{
  "arch": "vit",
  "model": "sound classifier",
  "dataset": "acted Russian speech (Dusha)",
  "train_examples": 26041,
  "gain_aug_db": 10,
  "time_shift_ms": 50,
  "n_mels": 64,
  "hop_length": 320,
  "input": "log_mel",
  "spec_augment": false,
  "win_length": 512,
  "targets": ["emotion"],
  "num_classes": 4,
  "norm": "rmsnorm",
  "norm_position": "pre",
  "activation": "geglu",
  "mlp_ratio": 2,
  "head_dim": 32,
  "fused_qkv": false,
  "bias": "all",
  "qk_norm": false,
  "parallel_block": false,
  "dropout": 0.05,
  "inner_norm": false,
  "patch_size": [64, 4],
  "layers": 12,
  "width": 256,
  "positions": "rope",
  "pooling": "class_token",
  "loss": "cross_entropy",
  "init": "xavier_uniform",
  "residual_init": "none",
  "optimizer": "soap",
  "beta2": 0.99,
  "lr": 0.0018,
  "beta1": 0.95,
  "shampoo_beta": 0.95,
  "eps": 1e-08,
  "precondition_frequency": 20,
  "max_precond_dim": 1536,
  "one_sided": false,
  "adamw_lr_other_params": 0.00081,
  "ema_decay": 0.99,
  "steps": 7600,
  "batch_size": 512,
  "epochs": 149.4,
  "lr_schedule": "linear",
  "final_lr_fraction": 0,
  "warmup_steps": 150,
  "weight_decay": 0.1,
  "adamw_weight_decay_other_params": 0
}
Rows from block 7 of a small sound classifier, named by matrix and row number. Rows with one number belong to one neuron. Each number is 500 + 40 x the weight over its row's rms, rounded and kept within 0 to 999. All counts start at 0. Numbers have three digits each.
After each neuron's rows are labels from the 100 clips, of 14848, where the neuron reaches its largest size: "strongest on" is what is common among them; "loudest band" is the band of the loudest frequency at the time of the peak. Only what is clearly more common there than usual is listed. The data: acted Russian speech (Dusha).
# gate: MLP gate (model.blocks.7.mlp.gate.weight, 512x256), inputs 128-255
# fc1: MLP up (model.blocks.7.mlp.fc1.weight, 512x256), inputs 128-255
# fc2: MLP down (model.blocks.7.mlp.fc2.weight, 256x512, transposed), outputs 128-255

gate.479:546540543500519512442527469399440454533471500462533525500491502540568476548506484421562476560496500507485503542608447531507509516480532497594537545484522458489497533559555429450496525555509530504504590561483517478488589514483498482475515475504500533461517488434458555461439501477552490481484515507553478525498464493453489512431498566513535520461420476526446475502547510447470502517466
fc1.479:474486441361480554450446449478444528547463538514455505511545459492473630546541468515415529480457577499499476479510471464529538473516570492527562491532472531535539512534522541436494504590442501498486525500503580491527482529488457463428462460503487489409558487465491439518414419547512525482517509511466499485531514531463511517469514479531461494514470534475418536519478463543495454489539
fc2.479:540524490516521427517414428506527505566493524462538463519463507490510502571495505482461532499526498550493483437473520525485497412541529518490453534513556559496447528511442442484594535552490469550528543557513524545489485459515476513424437528513543559484503550497499431542485505547459486479521533533562461543435559540568494512522554520524511460455549565502512493505471548592501488481487
strongest on: emotion: positive
loudest band: 4000 to 8000 Hz

gate.242:542462592467512489522463473544563544501509507554568529430484415514420473520463456454548526543534509535489500577487443548501499538516509497544479502445489514488516481447467497529521511521472423605455556472514470482459503374512521538512424483488555499504506451517461504495478585499483521521555476504466442455470512483541428496518535463522521565503411477520453431508544552586502505563545
fc1.242:521496608499468525458573489436449569471484467469435533523465463478565493540488530504523496535499547504571526553532529536561495529523513458557472479495516431529464490483558546456518495511508502437467473492451487541457502445509478506521570526494524476481480498467465472589558526466438477541495483508478543496440462539566485492579485598478544540524560424479550475529570484552468487477396
fc2.242:557482520551545501492545481444527488505460475514497464501511459459517517496534518462503534517457522446516466509518577443496511519487520475515537510449469514513571467494507577525537492535498427506452490532432494575576518569527505518514393441487486508526497503489520472588508511536502545476451456510492543504529435533499546534504471436477521451515529517528536538474505553518494562539525
strongest on: emotion: positive
loudest band: 250 to 500 Hz

gate.115:540550488521541522461526463508569463500446538456483511461469461475540412524503489482508497480504478393529463526410540536586531495468445475564469544511516529439511550481546459521495478479527510463538430433477427508506386463471512526449429476488558465533444519490476521474614538416487500504463545567487544518419471490479492433574485574471520504509527532458516471530492471493430479492555
fc1.115:574529477553507503481558513473519544486428549478469500513499541459464422500494475533460432461477489467572467518459558520561530508506445465518535560477534525496483515440532517463528486486547481461501483396509534478432421482544483451462457525545528455524437497507476555467543536459474473457549463481474568508391558466521543463566518517544490572501461484518532486521524516453477518493550
fc2.115:498454497515496490500569539543560460498542483472539450573427412515529466532491588478478495488428537545523465548475511505480506515454539492532509485526498482540553470516500524478544539554515428431494534506468497524508542519541467509470483480493448470510528496398527502508526540535537556523470448522510520523425476519465569528517462438540562602462495481502457512526483539386499635484460
strongest on: emotion: positive
loudest band: 250 to 500 Hz; 500 to 1000 Hz

gate.394:534530504454504494487502510520487485497431532549408518508503536481598485553489476531456536485540566513431536571438532466537520468499562542532535504559472470504501454523560553547532511428512585423523481521520468499518472500558500499459477496494530506499456464511463413480429516494435448456450495493467436507535492494475536430541494538477419537511511535536550538489502483491490395486524
fc1.394:539522508511512603488513505464469547487477553482387499555520540576546453465478507446430545553564415490529558562515507485542477493469541525462441529541487569467533444552525551542502469486460552453489499531560502473469546492513507479495516504485567462462492463522531423604491530507526508437489533489555480532480482503471626441456506544548525547529550529498559501469508533506529453557521
fc2.394:523482543459523458508535441448579471483508477486446542519437507574492493511458413419481526518540534461510534497501562511414530402517525511471532525439449445484560453541495530485505539457464533516598489513521546456513532497484477556477521526531537603503496508423546486430489445517532555495461474452492526483444510487505519512481482517529462539512512522567483511410571576471579459537463
strongest on: emotion: positive
loudest band: 500 to 1000 Hz

gate.39:500467546421489486582453496471517452478556499504462566525479486504465398508535469517535549536535557468513474451525512441438517528476468538509552445489511540539517495434456536498486503482526536479577460450548473445544541542459500508499576490485540542486524543516584500571503518441457472480508528471471532488537453432559500480522556513440497558524509481537464473461475499548453471447532
fc1.39:532513515471546569477540514524467553492462475567482486480541507528561458524492554593486519492529484481461525427474478514534490490552466467423474457520570507505472424555532472499470579564480514433457507555443477501495550585508433484482547496491436502489498504540483585563512469483474528501537488491609442500479617443471513479474555499494522525462455447517491546577465513512480503510509
fc2.39:520592488504539451548467504496460506511441523537527484457484420537522582419489408475506548542545535446491582484442487464484497544530520536466566522556510515525528443509446527509487440496474484524487523474574494472518528581510511562452525500539498515545485548528508516453500479520520520468527495510423485552507528499454457521511485465468514445480548472559574532618556476557474454529483
strongest on: emotion: positive
loudest band: 500 to 1000 Hz

gate.413:518441473470488473493510508542506569500517490514426482497488462468413602494468504505526537414522472522492519474469435489501502474484514513427452541525496439509523563600487517474487577491542483534390506501431530502548499518481521559480484471479528516505463507561504566517505500497453487488592507482544474513496434433499535483497498538585459476484510430510519515540558500532496480560479
fc1.413:492503572435508525499565561505411482486506565488554585465520476544530457466490453537508427505516466467529516528519458508459473540513511502512457492443520534475550483491452513458447527600413515524617522584563535543488490492472526473488488515494432532487537510483513399473525470531586488474500525522499541474486562557536567470545518440453509472489538522526456459481550494503508500474494
fc2.413:505522553532463511454501481495456459523548502573496549483448396485537474532553421452511472559566567526442456527511521437489542602543503541498570531523584435441475486507451508481575462491569461581478504485519463508465581480521513521482562484447479530548485529481505511540498459528518561574455515505443516482521523536472521505546453482470489466558476499525482472506548461533516491517528
strongest on: emotion: positive
loudest band: 4000 to 8000 Hz

gate.139:505499554440582495518471490439532497454490497481489530521478478500462545487466562545548504509477506531553515446520542467412502518451498507488444493510485490477453529535428514479544497446559512417510527511521547462489470532570572489462473437523475428511484457404478512571484477560523482450449434465570521458545517495524511552498529503575520529524541496475521481472464537461571504524508
fc1.139:511518444501455420575505503421488445419433536524497487541466477496521518536464547569525514526552475541465475492430540466513501489445441520491424554515496553534499537560495490524497492437506555364508447539519459527459491423499506528468553497546553528485527523477496543468530523518488434511526470519542527439537547480513459510467549461482476506552616468545518452511486506493498458507498
fc2.139:432484514569473551454433506537513496488531475539476423478570521470550581512484502458532455546537501454588517538536576563428510449520467508486460541470523473481432507491438480443525441466491479475439493561447465467504531535500439489465507471465479517454457512525553451536488463497454484502483507471513538473451479472598468442527534550559499519524532487514483474493463545544512450470476
strongest on: emotion: positive
loudest band: 250 to 500 Hz; 500 to 1000 Hz

gate.25:535496485530525534545444528478492460504518445551507480408427435478555493544476503540475572539432432474603549601421413472518530450453499531516459525460480409579482467464462485553574514509534456517480525568521497473464524544503470493417506456486559496518406508426504528432542484535490497493468556473478483476473476516446459552479505472454518529515611519527522488553457500446537484455509
fc1.25:452461527459541527509535522524456481461496480431503479538458530570484568532494512477467418448560524426473438531524507553485420495498498445469501549496485433471523409478524468474491488474468566441504570543557543509532516467567524513499501585497496460502524495501485458537536458485454556431591471515524467526429526532472525470525486527471501471499469494501451459498463437459429566582446
fc2.25:474493444504499439545579478519509520499495495562430523529549538519466493532520440515514507521509527554480463471457472531446484421584516451472469469503565463529463521475459505525439493551533571535500400568394501480499493403519471500545560479534535478540531524631471468493549526513491441555478442497568510466493543511461489475489472577534464495491465563424494443494511576469504543527503
strongest on: emotion: positive; emotion: angry
loudest band: 250 to 500 Hz; 500 to 1000 Hz

gate.485:509610555492490473475500492476483483530451511489550543515497477526483545524482477563472540507488463498541539577520520502459498520526485518520506440528503543527492532434468488446506469523439547511491489434578495555612565475533580492465491493501529539502503498552508522459471559515448582570558468544537514519551480499472465478477554509526407429525536464500543466481552459525473524526447
fc1.485:451489443477479440505547475507450486438557452535521530476455455530543492430499523527447462518518585570470518482473557504520489479499526512504510511461484529523438417533479476507503500472568535566463486505504524446505473508449485464472440455549542537548458433420499532582524437508506554479487520513443481487531534564466426560480494525504446470422443521471558515382477516526505522487483
fc2.485:478519486475487540525516485477468485488474563464515532498438419500436511510490490501424504568522461449497496481410458503484513504523491562511585475451465552462514500479504519556529506605530463509474568480497500446528459499481528475511528468545449524479459484494513499481494459457453537485542531556529522510507455531483440529475472500496507520441539522489565466509515498512524428519483
strongest on: emotion: positive
loudest band: 500 to 1000 Hz

gate.119:535472583499623559517493489485539487457474512503561394546535409525497543506476539479514541444506462556480508436566466490574514492464436538425417467472555528493474519491475508516494465513483478590478480473466556431565512507554485548475497519489486503477553505565497539533482424551472521483598461510550552460507512540534511507583507529500578495534487465529574490442567475507492489538458
fc1.119:456449527553556550430472438581522540453457594557506449525514474544422467442554598456473525485486475563542523420534411477495433536520507444464498482514523516495519626514523500539540498492471521516484493466493535481554469459485494553470456496486489532517478523530483450405477460499508531505504498497504540476600530411572562504516447452392543511530456502599540447456545494514496506530482
fc2.119:565558570493414579509473512516491501434537523501519530450536457458517470561530598496500506531530478509538566559509573542461529494453535450539576443532544558531484506428515543517531508525500414471578507543514486563502524456471553527548413489520515539525519501503488371452478527481500522470457484485459632444500458492536470488527511509586486457454483520474500561566502476483518498447463
strongest on: emotion: positive
loudest band: 250 to 500 Hz; 500 to 1000 Hz

gate.448:530525539508523510503520526465425475454487515439554509480532485413479528424542510500564517425520523521523507501476493429469501404503474514483505481462435569547460482518440544462547486553409497451561466538470435503535501526419574497514534548460477532552502489544488572472524465518482531497525514477488447515495507530487481493446504504548523448518510508561471469512602508512538478448449
fc1.448:473513464529467481464506440497497499428485519443525533536526509508568510498536512501539521577492434462499433488495509486460472485503516564499492566543473568504484482472409522460540476479477438489504525490519483451542504488583546521525455549499555521586497527509489516504484505528523553496556493519491520520489498529466566551525476448484485526545511472455564481517528572574542429505491
fc2.448:500536512506505467457521476462537489487541498491456510539470436464511492534479396511492541490491467516532437458404555511485501543514515490485502465518424435415484504564504501493466490438584442516470430509456507538531503496440438504528480508505481445508480516438514561519492596405480504436529453514404510491468542494557538461493525575438476514522577521522535522504509535407484522491478
strongest on: emotion: angry
loudest band: 500 to 1000 Hz

gate.232:543512498507492458509560514436495559530496475529467519522490536475464473604489573498561535590500500493507449502400449545497494577470533524483489461540511453530483527529538555579535453510564478463488436432524481543503467491518511496554522523500523430523458532484482541449514504475430484456531520504472530434514461462522446540412507451533515558511544574512498424500478472464472517544488
fc1.232:493496565428486538537471491535468426500532508463454535510501442575519525486563458482532493488520490552461578519505569506535567486551540496485535462465496473541462547545459387447514511436523527434554536466421432479511509504461525482528450522561445507509541479477538497531449485572556491463460524530487432465454566528442508443526438494463521501504487466458541561462491434489435483558477
fc2.232:445516571501662466475540479496518492529544517526514457484522535456505505523410516492507514470531471457487500474494441414504548488539583423499435437486463514477550549502496494484574474454513538515534449524513497515523530518505569485495551498546504524533510483544465530574526518471482446524547547545474501497475495502495549488499516436496499532448494557546517442515560482465473450503534
strongest on: emotion: positive
loudest band: 250 to 500 Hz

gate.432:550508491519443456471540485511509443568490570470507522482440470456489486553535509500518535529503444581469438541525479459534495483469423523497528551423554537518418498497509501488478476584539514521496457500546487632510422520390498439508486512485511512414541529555490529453436500492484506519496485484525504493567458488439418544512496443595530566507423519499567538594544471499557524446506
fc1.432:524484452480567518560534468494526528401570482558539457492533443514458493502495505525439577487547435435509490456492480586523536546456538479472583458462511547460557454526526475510534532455592493494560457499508532537541544442515557495441444534469481534490464508497467529526548517455516540480504560474512456471477452582482465460452551540478560500473582498487420486528433530500479555548526
fc2.432:503436497429444518517462509441552492533570463550476450503454529486431481471547524446539455422478482430487546552470529534527415522442465522517545535541443510488448526498469479610520490541518503422482478452531485553479436563498527426502475472530550481400507483479470565523451541460524495480529489491520519538506518491503506520501526510550490505426524500527517577545505518493520462489489
strongest on: emotion: positive
loudest band: 500 to 1000 Hz

gate.117:379487482493548451501484481502514519502527508519562521515453527524525510539444543544501547505509432503486565488455554443520497502511530494527494522461470565509510571526513622441567469486536498534536557555562519508466512548442494492425456525509498485483557547425502480522467575544483503484510457513494459529505484517497531503563548497551517495533539603503436480524536480513481522468535
fc1.117:507471479568507571470462528478498539466563484500481440423464478398566501543476452441457544500490448561463563477505489444499480516445494488483480507509503491454462537497502526508513460465498545495510448450600500537500574525467458504479515567464622578511545503538569425515459484506432498549506501494475518426480463530482536553534492566539402521564490512488499496525563540473511585560459
fc2.117:516536474482556417430567453555508477530551463416470522592522435486536497443510520544469489420508452457591484477504459534527575514478598520485545499526520488442465485508508462492499583494469490541445587555476542489527510467464406492473489483480568499527509488459416523547494519508475490573494536554468546514505462456541500587484476604457488558565496470551498579478518561508534504531456
strongest on: emotion: positive
loudest band: 500 to 1000 Hz

gate.273:401500462495545519531519506472434456528500520541497477537436433498571520519512536488423571521444556474488517401476448447461504495520457464570464510480496526481530476483504498455454483467459498584512454551524470462499493516588472483550525510497511472516539544467541456497455630492505503450554530473519520489530556621511444507488563519514502536540446510466495483507541424481494493496484
fc1.273:512524526465495531529548508466401500470550567499510471505479421501585539480483494509477538472551476504462574484498518518476552503505444478494444481469601551487546455476543395481455523498469505553567428540455582501546478521516509487566553533497464463514508487464463426520456605465503525414539580513545489480501462612409497515475590406503540473517469464473435476548510478448509437479536
fc2.273:487507522493477466495544513452525459517496482508454558569534460499531517493440456436490488533493501442442467473492512508520527482486546633465464534527460530385578491481533531537502533477526473538491487537547473533635505518459511441445506510498500472537514483446452494546548466516480568558542511480518518472525492502506521571470457459503449487496530523491485574492542458426529584474540
strongest on: emotion: positive
loudest band: 250 to 500 Hz

gate.102:479583543419513524468456534492521483433560551595523513435506536500495455530540573487542545485578448538571504506505561480517469472517464433495484491557532560419549433535442504449545526487457506535547531553491511510482505544395453542555516540539465520504534504557517513506459461468599562545523470498481493526513484517616485510487515536454573486521491563497554555482520493513487537465552
fc1.102:435477485464458519504528506467504546485501496476562447498593578470533468446482480518510507505457529470443567528532501542536432546460423517526527568479551469502531564476487491471466464497532537491495495537521468445502516496562496511488530527502589475551528547463501488539517437561535500540465438537514501481477527522491385521537511581416479505499474561527529456513501481465509510495503
fc2.102:551501498513519569412512531495533498504486449507509492410486501477493568504471561487512578460478534508491459459476521495479436442608441537517502500486417516512494495464497490477509456545468561469435440479462504517566438542515468521537540535518539555440492494390476561394567447451449494433395525456424466488544423446482488453425463498491514441515479507423496486425447550497471471525470
strongest on: emotion: angry
loudest band: 500 to 1000 Hz

gate.33:558512432511532494434493526487485480567471476489458527557483484490531580535562454491477544458510476441480473490496446488601484521475515496521451414557497557471495545515502482532479443480469497509511516500480526524486405517501474469433463464509471429603512456551549567430555511482531519534462475463508556501464590476441471563507474525544503478542513540571503526455425491549506467540559
fc1.33:451436468496548532469466517452534543456512497461558470488446471568484544504484462518490531523521519449426440535535506483515495487539580456525456448479561537543490498461471508516473477485434460516465597488517488564574501523534436531489524543549441485554476514473496571550523532513519492518445489560445455533461523498421488577511490473466542502495503561551535568514428529528538482562480
fc2.33:522412442535447504470486538561476501508583492580547546500540469571444483494515469504514484525420438436493431492502575506513408532497426450526437474480488454550548534490559508495553549493570447481501507539524563440478471466498489436521515444455419504459498515547538511490476588458453522461526422519475556543486480486451476550521431474466480496507431488541518529472496456432476492444469
strongest on: emotion: positive
loudest band: 4000 to 8000 Hz